config = dict(
    horizontal_flip=True,
    translate=0.06,
    avg_pool_shortcut=False,
    init='lecun_normal',
)
Rows from block 9, named by matrix and row number. Rows with one number belong to one channel. Each number is 128 + 24 x the weight over its row's rms, rounded and kept within 0 to 255. All counts start at 0. After the name is the row's rms in percent of the matrix's.
# convs0: first 3x3 conv (model.blocks.9.convs.0.weight, 192x192x3x3, standardized in use), inputs 12-15, a 3x3 kernel for each
# convs1: second 3x3 conv (model.blocks.9.convs.1.weight, 192x192x3x3, standardized in use, transposed), outputs 12-15, a 3x3 kernel for each
convs0.17 099 [137 162  98 120 123 107 115 103  91 145 153 115 154 156 110 105  76  82 152 163 129 171 162 117 148 151 124 162 133  85 125 129 105 122 139 148]
convs0.18 099 [128 124 101 134 125 124 135 175 169  69 135 150  85 154 189 108 131 167 105  97 157 105 131 177 119 117 179 148 125 114 130 105 121 142 109 114]
convs0.19 100 [140 119 122 133 109 131 116  97 129  97  55  78  91  67  71 104  95 104 128 136 137 125 144 126  99 117 107 117 133 128 143 131 131 124 127 107]
convs0.20 099 [104 147 125 106 136 127 111 123 128 145 166 137 131 162 127 147 157 132 141 122 120 196 147 159 121 106 106 145 126 135 161 134 155 163 161 176]
convs0.21 100 [120 130 127 145 158 158 119 122 138 140 204 186 153 183 201 105 151 145 127 127 131 112 148 143 126 168 125 130 150 112 105 106 111 146 144 155]
convs0.22 099 [119 163 108 123 165 128 109 158 148 110 147 109 138 181 127 116 173 115 122 150  95 153 185 115 100 153 107 123 135 138 127 143 144 125 139 142]
convs0.23 100 [121  88  95 143 128 127 146 143 146  71  97 146 138 169 201 126 181 203 143  90  98 143 139 122 114 103  93 138 112 120 129 103 107 109 107 100]
convs0.24 100 [140 149 135 142 157 142 171 186 149 102 167  65 116 191  70 112 167  65  54  80 110  88 120 118  85 135 125 132 147 117 122 130 125  95  91  76]
convs0.25 099 [115 146 143 164 152 197 143 149 172 124 127 151 154 129 161 129 117 126 120 136 128 153 148 157  72  73  47 134 125 153 120 116 125 159 132 147]
convs0.26 099 [157 152 103 141 147 121 115 157 124 149 162  87 111 136 108 130 139  86 158 130 108 141 100 119 126 104 127 142 183 166 136 138 116 125 117 108]
convs0.27 098 [145 142 129 122 124 130 105  95 110 124 120 119 125 113 114 127 126 129  85  95 107  99 112 105 111 123 122 105 100 102 125 135 136 112 120 130]
convs0.28 099 [ 97  89 111 121 140 143 110 113 123 148 185 182  99 105 105  94  67  84 102  93  91  92 110 112 145 130 152 118 118 102 110 122 114 115 128  93]
convs0.29 101 [138 160 157 141 136 122 113 110 104 123 142 127 108 121 124 120 106 112 157 153 143 128 129 135 154 137 121 107 132 140 114 140 128 126 135 169]
convs0.30 100 [117 114 110  93  90 125  93 131 115 141 150 169 135 136 189  90 102 121 131 102 119 126 129 153 121 105 107 135 148 127 117 137 132 112 126 128]
convs0.31 100 [120 128 125 121 118 125 154 160 168 107 113 124 112 108 139 119 133 151 138 146 133 137 139 130 120 116 110 160 166 160 170 171 182 169 177 185]
convs0.32 099 [195 186 169 135 141 130  92  84 124 177 121  93 167 117 112 147  94 111 111 130 130 109 132 138 137 132 114 131 121 117 127 129 140 152 172 178]
convs0.33 102 [161 132 150  92  86  82 131 152 130 114  91  79  96 100  85 137 116 121 125 129 121 123 128 108 145 139 139 124 120 123 138 143 143 119 115 116]
convs0.34 103 [132 124 110 122 128 130 120 135 145 150 121 103 145 131 140 157 158 170 161 158 156 139 137 174 118 121 138 113 109 114 158 142 153 146 138 163]
convs0.35 101 [110 124 104  90 115 110 101 125 106 130 130 116 115 118 104 106 124 111 105  88 134  98  71 112 126  82 113  97 126 117 129 152 133 122 138 132]
convs0.36 102 [163 173 155 156 165 134 141 151 136  91  73  83  85  75  84  77  65  75 169 152 155 164 171 168 125 145 132 108  92 105 141 126 139 142 135 150]
convs0.37 098 [112 170 160 117 174 155 117 153  96 136 158 125 131 157 122 145 146  91 164  99  74 182 116  96 165  94 107 127 135 145 126 119 141 133 127 152]
convs0.38 101 [152 159 138 133 143 134 149 157 154 125 138 135 144 170 158 135 148 160 144 154 149 148 140 138 109 105  99 115 108 111 122 125 127 115 119 122]
convs0.39 099 [143 136 154 114 127 123  59  64  62 125 118 143 109 129 139 126 135 119 101 126 111 113 109  94 134 144 141  91 103 100 103 118 112 119 131 121]
convs0.40 100 [ 93 128 156  92 109 141  90 138 161 119 118 198 126 103 171  89 111 201 140 146 168 146 147 124 118 120 118 135 128 105 148 134 115 143 131 101]
convs0.41 097 [ 67 111 108 117 154 134 150 175 109 152 177 125 176 167  99 145 114  79 173 121 158 152  93 141 145  83 136 122 132 121 125 107 113 121  98 111]
convs0.42 097 [163 132 133 210 205 210 115 119 120 157 156 160 155 159 181 149 141 148 108 110 110 112 116 108 185 182 168 112 103 125 127 117  98 160 142 137]
convs0.43 101 [126 124 108 120  81  74 140 120 103  85 105  70 126 136 105 154 170 153 124 101 100 144 126 130 119 116 111 159 157 149 156 170 144 133 142 120]
convs0.44 099 [127 124 119 150 115 108 107 116 123 132 133 125 128  70  74 126 108 128  70  57  52  94 114  96 139 159 128 127 131 129 132 140 148 128 152 156]
convs0.45 100 [ 60  98  80  88  85 111 119  97 156 121 139 120  98  87 113 116 109 184 121 150 144 106 116 112 115 127 118 120 110  77 110 123 122  75 121 152]
convs0.46 100 [150 175 145 150 184 156 116 116 123 146 151 139 138 131 131 149 160 159 143 158 135 145 145 129 167 168 144 121 119 133 120 119 133 133 136 150]
convs0.47 101 [115 127 117 136 145 112 128 147 127 186 182 119 157 161  73 136 110  71 108 113 148 113  96 114 138 135 131 118 120 124 116 130 134 135 134 127]
convs0.48 102 [107 109 125  78  90 120 123 148 117 128 118 137 130 113 137 151 145 160  55  61  70  74 103 103 151 153 134 123 127 137 125 133 149 137 133 133]
convs0.49 101 [108 129 113 143 132 133 124 123 124  84 115 106  82 116 145  86 107 142 122 156 140 123 135 130 136 141 125 135 122 124 142 155 151 152 172 147]
convs0.50 102 [136 111  95 151 123 135 142 144 153  35 124 176  78 152 184  92 159 191  94 154 184  68 153 171  54 151 164 142 130  92 138 115 104 129 127 115]
convs0.51 100 [125  97 107 131  94  71 150 146 113 102  99  82 154 152 135 137 140 134 124 118 135 116 144 130  82  93  86 127 146 105 144 172 137 119 130 139]
convs0.52 099 [151 127 115 134 114 106 164 161 149 127 100 100 129 111 102 103 124 142  68 128 114 124 150 142  97 141 144 126 112 126 122 114 130 108 104 116]
convs0.53 102 [113 131 115 137 133 142 120 122 135 110 123 117 172 175 169 135 142 159 136 131 119  97 108 101 100 103  80  95  89  94 160 149 163 127 113 137]
convs0.54 101 [ 91  93  92 107 116  98  94 123 101 119 138 143 146 163 178 146 176 179 151 163 169 145 144 171 121 121 142 138 116 130 121 129 130 141 157 157]
convs0.55 102 [113 131 141  91  68  99  84  73  86 128 153 172 150 164 169 107  95  72 142 150 153 155 165 147 109 144 130 135 128 140 160 154 169 167 187 166]
convs0.56 101 [101 106  87 155 162 155 165 179 168 157 134 123 141 116 116 122 120  97 130 151 137 145 156 137  39  45  41 167 136 149 131 110 129 126 120 135]
convs0.57 099 [142 138 132 112 115  98  86  85 107 134 122 112 122  98  84 122 105  86 138 141 132 112 116 109 113 118 103 113 111 111 126 114 117 122 114 120]
convs0.58 100 [120 132 147 137 118 100 167 171 161 114 100  94 128 123 119 132 133 154 121  82  79 179 192 133 141 165 163 134 118 110 147 158 142 110 113 108]
convs1.17 090 [120 115 101 153 136 123 155 135 179 106 115  67 138 120 108 130 121 131  71 133 156 113 124 147 115 133 164 162  99 109 137  95 117 101  96 134]
convs1.18 101 [154 129 130 118 125 150 111 103 111 130 154 128 127 162 165 151 164 140 156 162 124 156 146 109 158 144 124 131 119  94 113 114 103 107 102  98]
convs1.19 123 [118 127 123 133 142 134 119 123 128 110 118 114 120 130 138 123 133 139 150 114 112  98  76  55  68  55  31 146 141 124 122 119 106  94  94  88]
convs1.20 106 [112 129 117 149 154 138 130 130 113 109 116 106  96  96  75 133 123  86 112 120 113 121 129 135 104 122 135 127 127 119 142 150 153 122 133 124]
convs1.21 099 [128 148 137 143 126 125 121 125 120 130 154 130 148 157 159 152 162 160 128 118 150 100 119 151  86 113 110 145 155 150 117 124 127 128 132 140]
convs1.22 096 [136 163 163 147 143 149 104 106 121 117 110 111 143 125 120 136 137 119 104 129 116 133 136 124 107 138 135 105 113 112 115 132 129 119 127 126]
convs1.23 090 [100 107 116 119 101 110 100 105  96 152 157 106 157 171 140 126 139 106 111 118 128 112  93 117 112 125 112 139 125 121 126 100 121 116 119 133]
convs1.24 094 [132 138 140 122 122 121 100 100  75 114 160 129 144 173 152 141 174 142 134 117 120 151 103 101 151 144 128 119 130 107 128 125 110 121  99  90]
convs1.25 101 [158 156 154 185 197 204 179 176 187 100 107  59 110 122 106  88  85  87 112  94  74 141 127 110 127 126 118 147 151 147 134 126 114 123 138 132]
convs1.26 108 [113 135 147 103 140 162  98 106 134  98 103 138  98 121 154 116 136 169 101 112 131 121 123 132 125  98 124  96 103 125 134 100 130 126  94 125]
convs1.27 104 [135 141 137 128 131 131 130 118 113 131 142 140 131 138 146 103 130 138 137 139 135  54  57  57  67  33  39 157 160 142 148 150 139 129 134 115]
convs1.28 097 [128 133 109  85  74 101  90  85 102 128 119 114 111 119 100  75  73  78 124 141 137 134 118 130  98  98 103 114 106  85 117 119 124 124 119 130]
convs1.29 090 [117 111  91 101 117 101  99  92 101 146 168 157 142 155 145 118 137 108 129 132 110 133 132 123 138 129 129  78 105  94  79  98  84  60  75  61]
convs1.30 092 [162 130 120 135 117 100 132 110 101 138 120 102 127 120  78 138 139 113 111 136 113 126 133 110 134 142 126 143 134 109 132 138 123 132 139 103]
convs1.31 091 [148 138 141 131 130 136 111 114 114 126 135 136 119 130 142 132 137 142 135 135 134 149 140 138 148 146 150 148 150 155 148 155 156 161 163 160]
convs1.32 101 [ 91  96  79 111 101  95 127 108 110  87 110 112 108 133 119 122 140 125  80  68  91 152 117 111 144 129 128  83  87 102 102  93 109 109  84 105]
convs1.33 118 [144 133 133 134 156 144 145 153 150 143 137 116 128 127 119 135 136 117 104  89  79 101  74  65  90  65  75  97  94  84 107 122 120  85 104  94]
convs1.34 097 [103 134 143 115 125 141 132 125 133 134 115 111 159 142 127 153 151 133 145 147 175 157 154 170 143 126 136 131 139 128 164 163 161 144 124 127]
convs1.35 094 [133 128 113 122  92 106 111 107 122 114 120 125 109 112 110  91  96  84 116 131 133  95 112 115  84  95 104 144 153 126 136 145 126 124 136 112]
convs1.36 102 [127 127 122 134 141 123 154 149 144 114 131 128 106 121 122 109 125 127 134 131 135 133 126 127 116 124 126 125 132 132 149 139 143 130 134 138]
convs1.37 111 [ 91 106 122 126 145 160 145 144 163 120 113 132 118 122 141 112 102 130 118 141 132 125 167 160 118 147 172 121 123 123 134 140 141 136 124 130]
convs1.38 091 [120 123 142 152 147 152 131 138 138 140 159 141 130 134 132 133 128 123 158 162 184 155 133 142 141 143 147 140 140 133 140 142 137 127 130 133]
convs1.39 107 [128 138 133 100 106 113 140 138 135 120 130 124 137 145 142 131 141 133 136 135 118 112 108  87  60  44  46 118 118 106 122 122 116 110 117 111]
convs1.40 108 [135 105 101 166 136 112 153 134 138 136 126 101 148 133  96 135 133 114 130 118  89 144 134  93 138 135 104 136 114  95 133 131 133 103 118 132]
convs1.41 107 [ 83 127 128 119 136 133  99 123 130  48 111 146 106 129 146  91 127 145 115 137 107 108 127  92 126 131 117  74 111 129  82 102 120  73 105 114]
convs1.42 105 [126 127  99 123 144 130 127 134 131  92 108  79 116  90  62 118 106 114 141 153 140 112 118 130 121  99 114 108 106  99  99  98 102  88  83  88]
convs1.43 096 [ 82  99  89 107  87  96  55  72  86 124 141 111  93 116 101  89  94  61 106  86  97 122 109 123 136 137 142 121 134 127 119 124 124 128 123 124]
convs1.44 099 [165 155 160 153 148 145 136 133 125 141 143 156 118 128 121 110 114 121 102 116 132 114 112 123  98  76  82 155 167 143 127 113 117 127 103  86]
convs1.45 086 [144 145 164 142 119 127  88  81  57 128 136 142 138 156 164 110 112 134 125 140 151 119 116 146 131 117  89 180 170 128 154 151 125 136 129 118]
convs1.46 105 [108 108 113  98 108 107  70  47  63 136 142 136 134 142 143 122 119 127 125 122 118 136 135 144 134 152 147 124 120 123 122 124 119  97 117 103]
convs1.47 093 [104  84  87 104 101 122 109 102 126  88 113 124  86  98 115  67 102 108 116 144 131 117 108  86 131 118 133 119 145 165 119 150 164 113 151 150]
convs1.48 084 [ 75  44  48  90  90  85 101 101  95 123 132 148 118 121 130  87 116 107 139 161 137 141 164 169 135 151 175 156 161 151 141 145 135 127 122 112]
convs1.49 090 [ 98  73  96  73  91 123  86 102  96 127 132 130  94  99 103  95  94  81 149 165 163 126 137 156 111 120 133 128 128 123 127 129 119 112 120 114]
convs1.50 107 [160 123 136 140 141 164 117 144 161 145 122 121 168 168 165 183 196 179 125 111  71 155 146 136 151 125 140 117 109 116 129 123 146 129 130 138]
convs1.51 103 [135 133 133 133 123 115 116 107 110 146 149 132 151 134 107 134 121  90  81  84 113 130  96 145 139 131 125 144 137 100 145 149 143 139 154 153]
convs1.52 097 [155 143 149 143 131 127 102 106 118 126 133 124  92  93 104  48  67  78  84 103  66 109 100  89  93 104 102 120 124 119 120 130 113 107 124  98]
convs1.53 091 [127 147 144 149 152 167 127 135 120 141 153 152 123 136 132 108 116 111  81  94  90 116 125 125 103 151 139 165 166 146 127 132 125 104 109 111]
convs1.54 092 [ 85  63  67  91  86  58  83  70  82 124 104 109 110 115  96 112 104 100 101  85  98 142 124 118 161 146 165 129 138 124 141 143 139 145 121 127]
convs1.55 093 [111 107  85 105  97  86  70  66  57 122 121 117 143 128 137 134 122 140 118 130 101 128 114 113 101 100 113  96 104  85 112 110 102 114  89 102]
convs1.56 098 [122 110 107 170 168 138 133 154 124 134 127 110 142 149 124 127 118 118 124  99  82 137 126 129 142 152 186 113 113 125 120 134 135 122 129 127]
convs1.57 099 [123 126 115 146 136 118 133 130 125 127 123 118 119 124 107 127 126 106 134 115  87 117 114 108 104 103 114 115 121  97 128 132 124 129 122 117]
convs1.58 106 [165 148 154 156 153 145 106 110 126 130 127 118 144 129 127 133 123 115  82  90 134 106  94 126 128 130 124 120 108  93 133 128 118 113 119 114]