Weights of a small self-supervised image encoder.
Model: 5.49M parameters, 32-pixel images, arch resnet, norm groupnorm, widths [64, 112, 192].
Training: adamw at rate 0.0011, 23900 steps, batches of 256.
Data: 90422 training examples, 67.7 epochs.
Rows from block 9, named by matrix and row number. Rows with one number belong to one channel. Each number is 500 + 50 x the weight over the matrix's rms, rounded and kept within 0 to 999. All counts start at 0. Numbers have three digits each.
# convs0: first 3x3 conv (model.blocks.9.convs.0.weight, 192x192x3x3, standardized in use), inputs 8-11, a 3x3 kernel for each
# convs1: second 3x3 conv (model.blocks.9.convs.1.weight, 192x192x3x3, standardized in use, transposed), outputs 8-11, a 3x3 kernel for each
convs0.110:460506521529554560485473474449457453476474450446502477484525504458528549397521577464526540454529540461513502
convs1.110:557506531597565610561558568471536538549517561508502566477511524495471478455438481504484486487482482566503441
convs0.111:472467457463488509450489531509538547497493508482485494554602609567608609568558537550585595526497514519479552
convs1.111:524510503503502490527517495494479380480455343516479370468489495479517545543583600488509504502492469517528530
convs0.112:550455540561500543573543555464456464478477461479486452465488461481450357496493417487457401533477470409412526
convs1.112:490401499453413447463464410423532539570544523543508544482421379450380442447424473524501525569570484510544478
convs0.113:513548480546602522502562516373467505383432483480495506460457523450436524510497498519612495477547438444525467
convs1.113:462516556550524523484443466535538538551520522549491495506519543527460517474440489441513428477519487527577519
convs0.114:531518453539523514489491505422444459468539566481521551540595528440553649408541587523521536531530516501458507
convs1.114:510477482486488575496552513487488370540522403533464489481496506530520537582490450515548491484466454480423429
convs0.115:482486458493503473463482473390407506386443527376408492432494555428462550416458506503518566465557612434525625
convs1.115:527518423513447459520477443496481495554521503559426479404442414499435469538422453547546419566534485560488396
convs0.116:497514480450518467466511506418432509456513550494485532486519509530578555451513551488471550473472534408370487
convs1.116:451466456475452459473480470460456489553483499566468509448471470467482479460492460501481490467456490491474489
convs0.117:462520497535560526516532487495499489483483455470485457481494472469472465465493512477488492510485478539462393
convs1.117:514499509515513554539520531573525478577527489530514481460488477462482446457475486508527499479513468448480478
convs0.118:461522509558591578510523488517482494437400459427400481522535576514505561500526510475522512542597616485549543
convs1.118:516460477525498495492482465512539520558547515530531513566563546524522518452474449516541478527538541512486458
convs0.119:526557554515543528486481477493454460510479518498529537470479447465513490405519440498535548538567630367443458
convs1.119:492570543510543590494589540474494475461490535465404468445405431484469477511502513436418422556516595580551501
convs0.120:543581550544542572505503541485460416521516476501567547468503454452448454473453480477534490442504462539592600
convs1.120:525532576547567552481526490512516506514513447481505523479482482493527558478501488527538544448438441385396454
convs0.121:540510501486451465512455455483493530507517518500492517488529516487546504433485447501447416522515501436425451
convs1.121:486446417460453444442485460487520503482517490495533524467513490467498443466484431510477474533515489547565504
convs0.122:493565534511558533400402355488462476487396453529525555441499509510514555492488531429403380513490482604580582
convs1.122:521499504499501524456450431492450392514481466534478476559556546573583594543544533424405419452446492447380419
convs0.123:529486494460436451409409499461428453490488510522569570443413455506507509499522505502508485546480498456459465
convs1.123:499498562494450493466430421499533452552563517611505414460473473458469470427410442393398478457484546487544561
convs0.124:507568554529549527539527497466541599506538619517553598514539545555596619496575568507567581512519555537537537
convs1.124:471513528496545486508507468485482494517498492505479511500509507525532552526530544504503528517516529509499500
convs0.125:515508509526465515519539524488547564564640617433482496469493513470557542466533507475435461513583575530555549
convs1.125:564545528486439513583523529471503474566645567553586512473502466467481455515523489524510438589575506538494450
convs0.126:484518508513541498505481439447385460329318480419437545464519574448448416443449389511578495515564591435479517
convs1.126:493482487476434480395384420630568477548535511533450449520523531464492518462501538501478465487536541583577479
convs0.127:482495489471501441465489423543526517540540507524515485515560538530573551488490441464444458477423452464448471
convs1.127:467454486493461500482517482518549487536519431545502420489485426518528503513550519475471501460504513452475519
convs0.128:473476556429501586485542587530595485594652522554529482503581541539582519580527437479455460544479496514451500
convs1.128:491441502435418469481411453525472453535530528517513478440484435491549503491563512351384527417444568432458534
convs0.129:455464430526474464488506501470492565553626642567627609528568539430495548406475490477424497472528630472487527
convs1.129:527538495499465540537550532533569509577597474536539497471491473460521515448521520550541545586563509542492451
convs0.130:541545530454456425491498461474459463499490526495504466442457411511504552444475528434430404496529505672685670
convs1.130:525420475408452393397403393478483515540463428473483475500510511483471512434431493638698679533578542451474435
convs0.131:449401432491464495548561576449505495459489525425460444430443437494551539463488466444460492533580613561599626
convs1.131:535526568490486476456482448440463518500558547460479486439445422472481485512541528516524537500487483582571543
convs0.132:445489480519542555527571568436447488416387422421413445509556628502599684471589637489567548508571608511614654
convs1.132:540543530514500490509540456478502490426463486512478495466485497554534593609561605561529569540517493524468430
convs0.133:453492456481506477455503459459503518553557572539539502503502538520541578574602598490505539494462531462448479
convs1.133:478490503494514455486537516508560536573563526546503490498506489547533542546553559472462499451463461429429458
convs0.134:552556492545547519459487460465481482440409454380432485468464445473514568468513542443438423487476507581622690
convs1.134:517503490469444452394456414505444398513465468552537482535525506529599609532548503571585561615614551442431426
convs0.135:552486486531494528484476558499452441504448460492445458379472526344501665313513670477459462487447456435435507
convs1.135:506506390497498446479486336509432392526409455543417508456470465554498475668496487524479390502444406563483489
convs0.136:474496463531536500500466481431430450465511543450517560451460501436495532421498549474541533518550489493445433
convs1.136:455436474440459504421483478498481481525497503561467523471504432535517478576478506560569513532554513528491455
convs0.137:456489437530553572540520531554561531544493443461394435501508500549536564592577578462464466514493463441411407
convs1.137:520535493594567550495484504458437499488464493477464497591577556526524556507521507459466501496504514536515539
convs0.138:403412366481506515498516559517452458500425437487445472494471438524556620536585602536555558488468489484450489
convs1.138:502489463476503522448456475512420378515441437517503481507522506522543562581621531496532510488469464457461411
convs0.139:495489502484483495496480485553572518525536505442508504540574580466468499395426407512527544517500527473497471
convs1.139:528512571582603579528566570527525564528519561554577598473465447480498494519537547448438483452486508495456472
convs0.140:530453505513494511519552542494610478490607462482551471527637516492589542544554476451503468441422466453490508
convs1.140:391349476421424473397374448412475445445510503426537479379459447461541509475600495376455587420444589438391509
convs0.141:495492462495493465457482461499497510474491518468452487483467494560554565501476545493507491543501523475439520
convs1.141:496545504451493441455477437500515491469462482458429501450466472505521514528546558528549536478515450453519475
convs0.142:531495477466473485565515525490567621523625647461467490460493544506531551537589550443577593581643672442522460
convs1.142:488520523381325462474436445419489482549600550526490415520498460533549526482475483447482415615637624594578504
convs0.143:516536477579612599477482507466556592455442485418376449481514495559586623461447485436488493546536463621650656
convs1.143:497432399514472507435402390544537473508435465551465512510475471522509560488492487630610615618548556422363446
convs0.144:444493469525531561508502500491514494534497412551581539574567581580543583512484450442499513495503517461520514
convs1.144:502527532573552568481502492578579551453455527557546513525524520474454521436447517454481560418450487428470503
convs0.145:487473480478507498494509478432450487460444506455442547504488624420414607386487636496481549427416549429419549
convs1.145:472467360458448374434458315459433516532463528565456531424420436558459439604497461531505454529479448519478483
convs0.146:498587539556571524511510451467484492491454428475490419473523479478522464482488499523572530555547527527565557
convs1.146:549564489553518511513557524499482492501465513504471484455470474457444433476435426467490482496498477455510496
convs0.147:514526521503559519496534506470533492520631555508607595467523541517596598501611564459501450475498442485437430
convs1.147:542553542552577579566597581501556486536585513517515485520553522537562515521541541441458478444408474466449453
convs0.148:534524516529501464517503474449405429470483488477458485484592626462558537499571537494480480534528547479458495
convs1.148:466483521447471502476487464501510457557548512502489491399377385467477439548604530517419431543474538612552528
convs0.149:427455466556566522454479424479483484492523526441479489379394409507528519539550551459436430479445442517508516
convs1.149:519506428419403402421387370476505486481468438506514519533550540489522541458512528506531497523517460517538502
convs0.150:485479444471487480506527510538507453503546505495455467528554521507550531543623547572583549529566557520524496
convs1.150:519509459475471437407480405489513521488488539572566580524532542448443460451482526397458467497530595539620611
convs0.151:508561553489563542464560532477466479451441428458408397527498512450432477426455489509442436544436466489486515
convs1.151:495522536508469503479456495472523552558493504503476533471455431465439453456455501432446433463429434458456504
convs0.152:507476508544543541563560534502528558509452492421431442550546538534524566485484514439414442513573568716736681
convs1.152:483503511531465470550542496507501510603514462495496468499508499460469498474466455532543557598600564517513505
convs0.153:414445415511506475505529488422439418473432420459479502531561567541572575534555500461514516508483504563527511
convs1.153:540541517527505508428447376527548512396404469535486477466462482504516552528569611541563562513515515516514495
convs0.154:524568468549571454497530440481469478432442468453433455488476535424430482363411420424464389526551505390398406
convs1.154:506557546495497517396483418429425459417463549460445500447440461457471445503460476453503471515548562610592527
convs0.155:423401375427435361431407413460511516549625599521613600493502471529551523547550466497506508509564535551573565
convs1.155:497461491515476516518495535547537469580542479545519465450459424478484469463470468533569556499521531487503506
convs0.156:543561442566533442541557479380488543424515525450531511589567560560582541567600506485582517528597488478578440
convs1.156:446586515448521540451511486395560565394497578421485496451460546521501526519473474441571602488555596448472523
convs0.157:429470476462510502481540549483475525478425491494467502441495553461521607510585595519550559531548542545532553
convs1.157:519497487504489523487519562501441355522422357525422396440455520514524536601572490511493478515505482528550535
convs0.158:441464451512540541527528503507521514495468463491483503512566593532566570507508532446517527419437437475469486
convs1.158:529581490560551558517542505524558485505520510497504509478505502481535500484511508432460410418423395466472468
convs0.159:458481447496483459476481478440518431482608500467574487461491454534620613565624574503509441552530437471508384
convs1.159:342470431358428439367489408447484448533514463503462426534548519569542541544518542535518544466462501475390445
convs0.160:560590537547533507543494498471500475463500556474550589516523483504544538447571552481486453528583538395431429
convs1.160:577528536494533521519495518535589496567569512583530489546547523583628618513541545411482457502545573528561511
convs0.161:510504483544527513541543535528482411453480468451500503502572597523539529558592499422447435535533471552540545
convs1.161:553537506520492470394448419523506502474525492440448470435405430505539529532592575563553598565605584562621540
convs0.162:478467535502509586482504576500533512432514512458447386481482498436437543454497583523591587430518532377483515
convs1.162:602564508496490462533599460443490551515521562533479491463442443591488489626499475510486472495476485550473471
convs0.163:520477477575559563508506492509536564450456516394417468504536501510564634444490522521571562580597591619630619
convs1.163:492525501513547553478480434449455435531469387494460455546557561530545568496513481519558564621602565516500493
convs0.164:570525526533549557536546518514582529587651608485555545459536470483542472483518488468480447485540423482504489
convs1.164:529569555494535486538518499531535456541578504497548487486540522511556543479523532527523522515500539484528552
convs0.165:423481414483497446574591583507496497547554532522514524489473452537524549501500561552574586507505506491477474
convs1.165:400435425484455427416411371508545551429456496497524533536543514477490499478465489544560563495483496492465467
convs0.166:476500484539550553519545545475480525482453528506476538557528537493433465458497509477447503485455535494473516
convs1.166:588546459596519533612547473527534598531475538574528547458493491508435469510406472515490559516494514511510518
convs0.167:580581562554570549474498465432470518453489500450509523475525513545594568553614576419490500487490482514459458
convs1.167:522520529516560512534526550404439474467517518458464496474457424460444429498498475529493515468462463478464452
convs0.168:480507465375491519433484553551564560606636582552607593532504487486495498484473411520520486559595487480509472
convs1.168:503454474483419420503471431641554465670562494667538396500527473541549563497480533478534569494533560425495531
convs0.169:540535460536523455503533463486549539514565571502570550526517479474499458500516442515522518538543542495559483
convs1.169:472516521506511471495600537428566593536579553523575474423447486403432460400423453452515597417470566468411504
convs0.170:469482447578564559538538538501474509506483443506484514523532586548559578487486446447492477513471509581534589
convs1.170:541587590497547499450473457568533540458467528503461452554554512526547537518536539534519533567561539460471429
convs0.171:561548517518563552441468491462517521491434397513527484471502503512545550463501506537560547499506507458434478
convs1.171:423506527460507499519526499520502421451492495482488493484497486544562538555556556427443444515507513560503518
convs0.172:463485419469507444480491496551529543498495489490502493490497492531535569511531567511447496515496545452464469
convs1.172:582543537555534454431417368530544542492492504490482481522525528516520506537537524550545550514519550516526517
convs0.173:442459411552560548584580562538548527527520456479485472495490502601607618513493506462503495474551563558560594
convs1.173:482479520570576567455548519459472519484455492472501523553552513509518505518508508477501536469426429503475476
convs0.174:527544509515524497447430428487413454478453447447495504433454515491501510537582554449483486516563504473521491
convs1.174:459465468497500517528522509526527462470465489449466437517515483496568568468511549450510491458450411467496441
convs0.175:458506464482549494486538507482447528441394475432416506430503584467494583533513595451484565500458542460464519
convs1.175:529460439529426444550511453520438477507409434506398438447383404508416460540502489519494438557512449520475446
convs0.176:428450417490510526528507511485529506491519502452523532535503531536538541491486510462498505465514559497514554
convs1.176:503522490550540573509520490540555543500525543423497539507508487471507494475521481496516518465417443521498483
convs0.177:534516409538535475489527488444468486472422473453421490502465467447523635444554648481472484518510569470449533
convs1.177:518466452470477457384420452527434407531441457491477518474483488545554535641546464526556505506443492547498480
convs0.178:468490452506575513488526464463361497498471561521506589513534554457440511504522533522532498517499473480499517
convs1.178:483495513470490498521523475645592502651536429679532440494487464510493500468480490489527490496511505508495497
convs0.179:490511506524519476519555488502526456534604499467573491488517535440501532490572511468460468441442447451501461
convs1.179:467503499422499466456531502412492488533539506531561452474488484475473473406437477442444449468439449498468499
convs0.180:434493514484538505493546497403437413460452404485475493419482545379481542465562572470544556509503519467559537
convs1.180:582589588561537554585546555537517500513490505548496507425477468428463460478461475457496502481484519495497518
convs0.181:535554546524545531509537478506444496460404476456447440549547595551525539496503531562539540577588585529526489
convs1.181:526521536565552552540561570531545516489516519461492526502516511510521532535535538606629575573601553496541467
convs0.182:440453442523520504557575566483554532444549547478460471502544580506526553477540514418491536506580606378402404
convs1.182:479532496506496496373438361460457496445491465507493473462465453507518486492531518510481454560554546592534443
convs0.183:484478462538565514507488432482489492475516536494547548602646607522516545457477499486541521408431405509505486
convs1.183:434487451435410420479497452532544435598554435512542402549568534488508509435443474488559554439468494516478516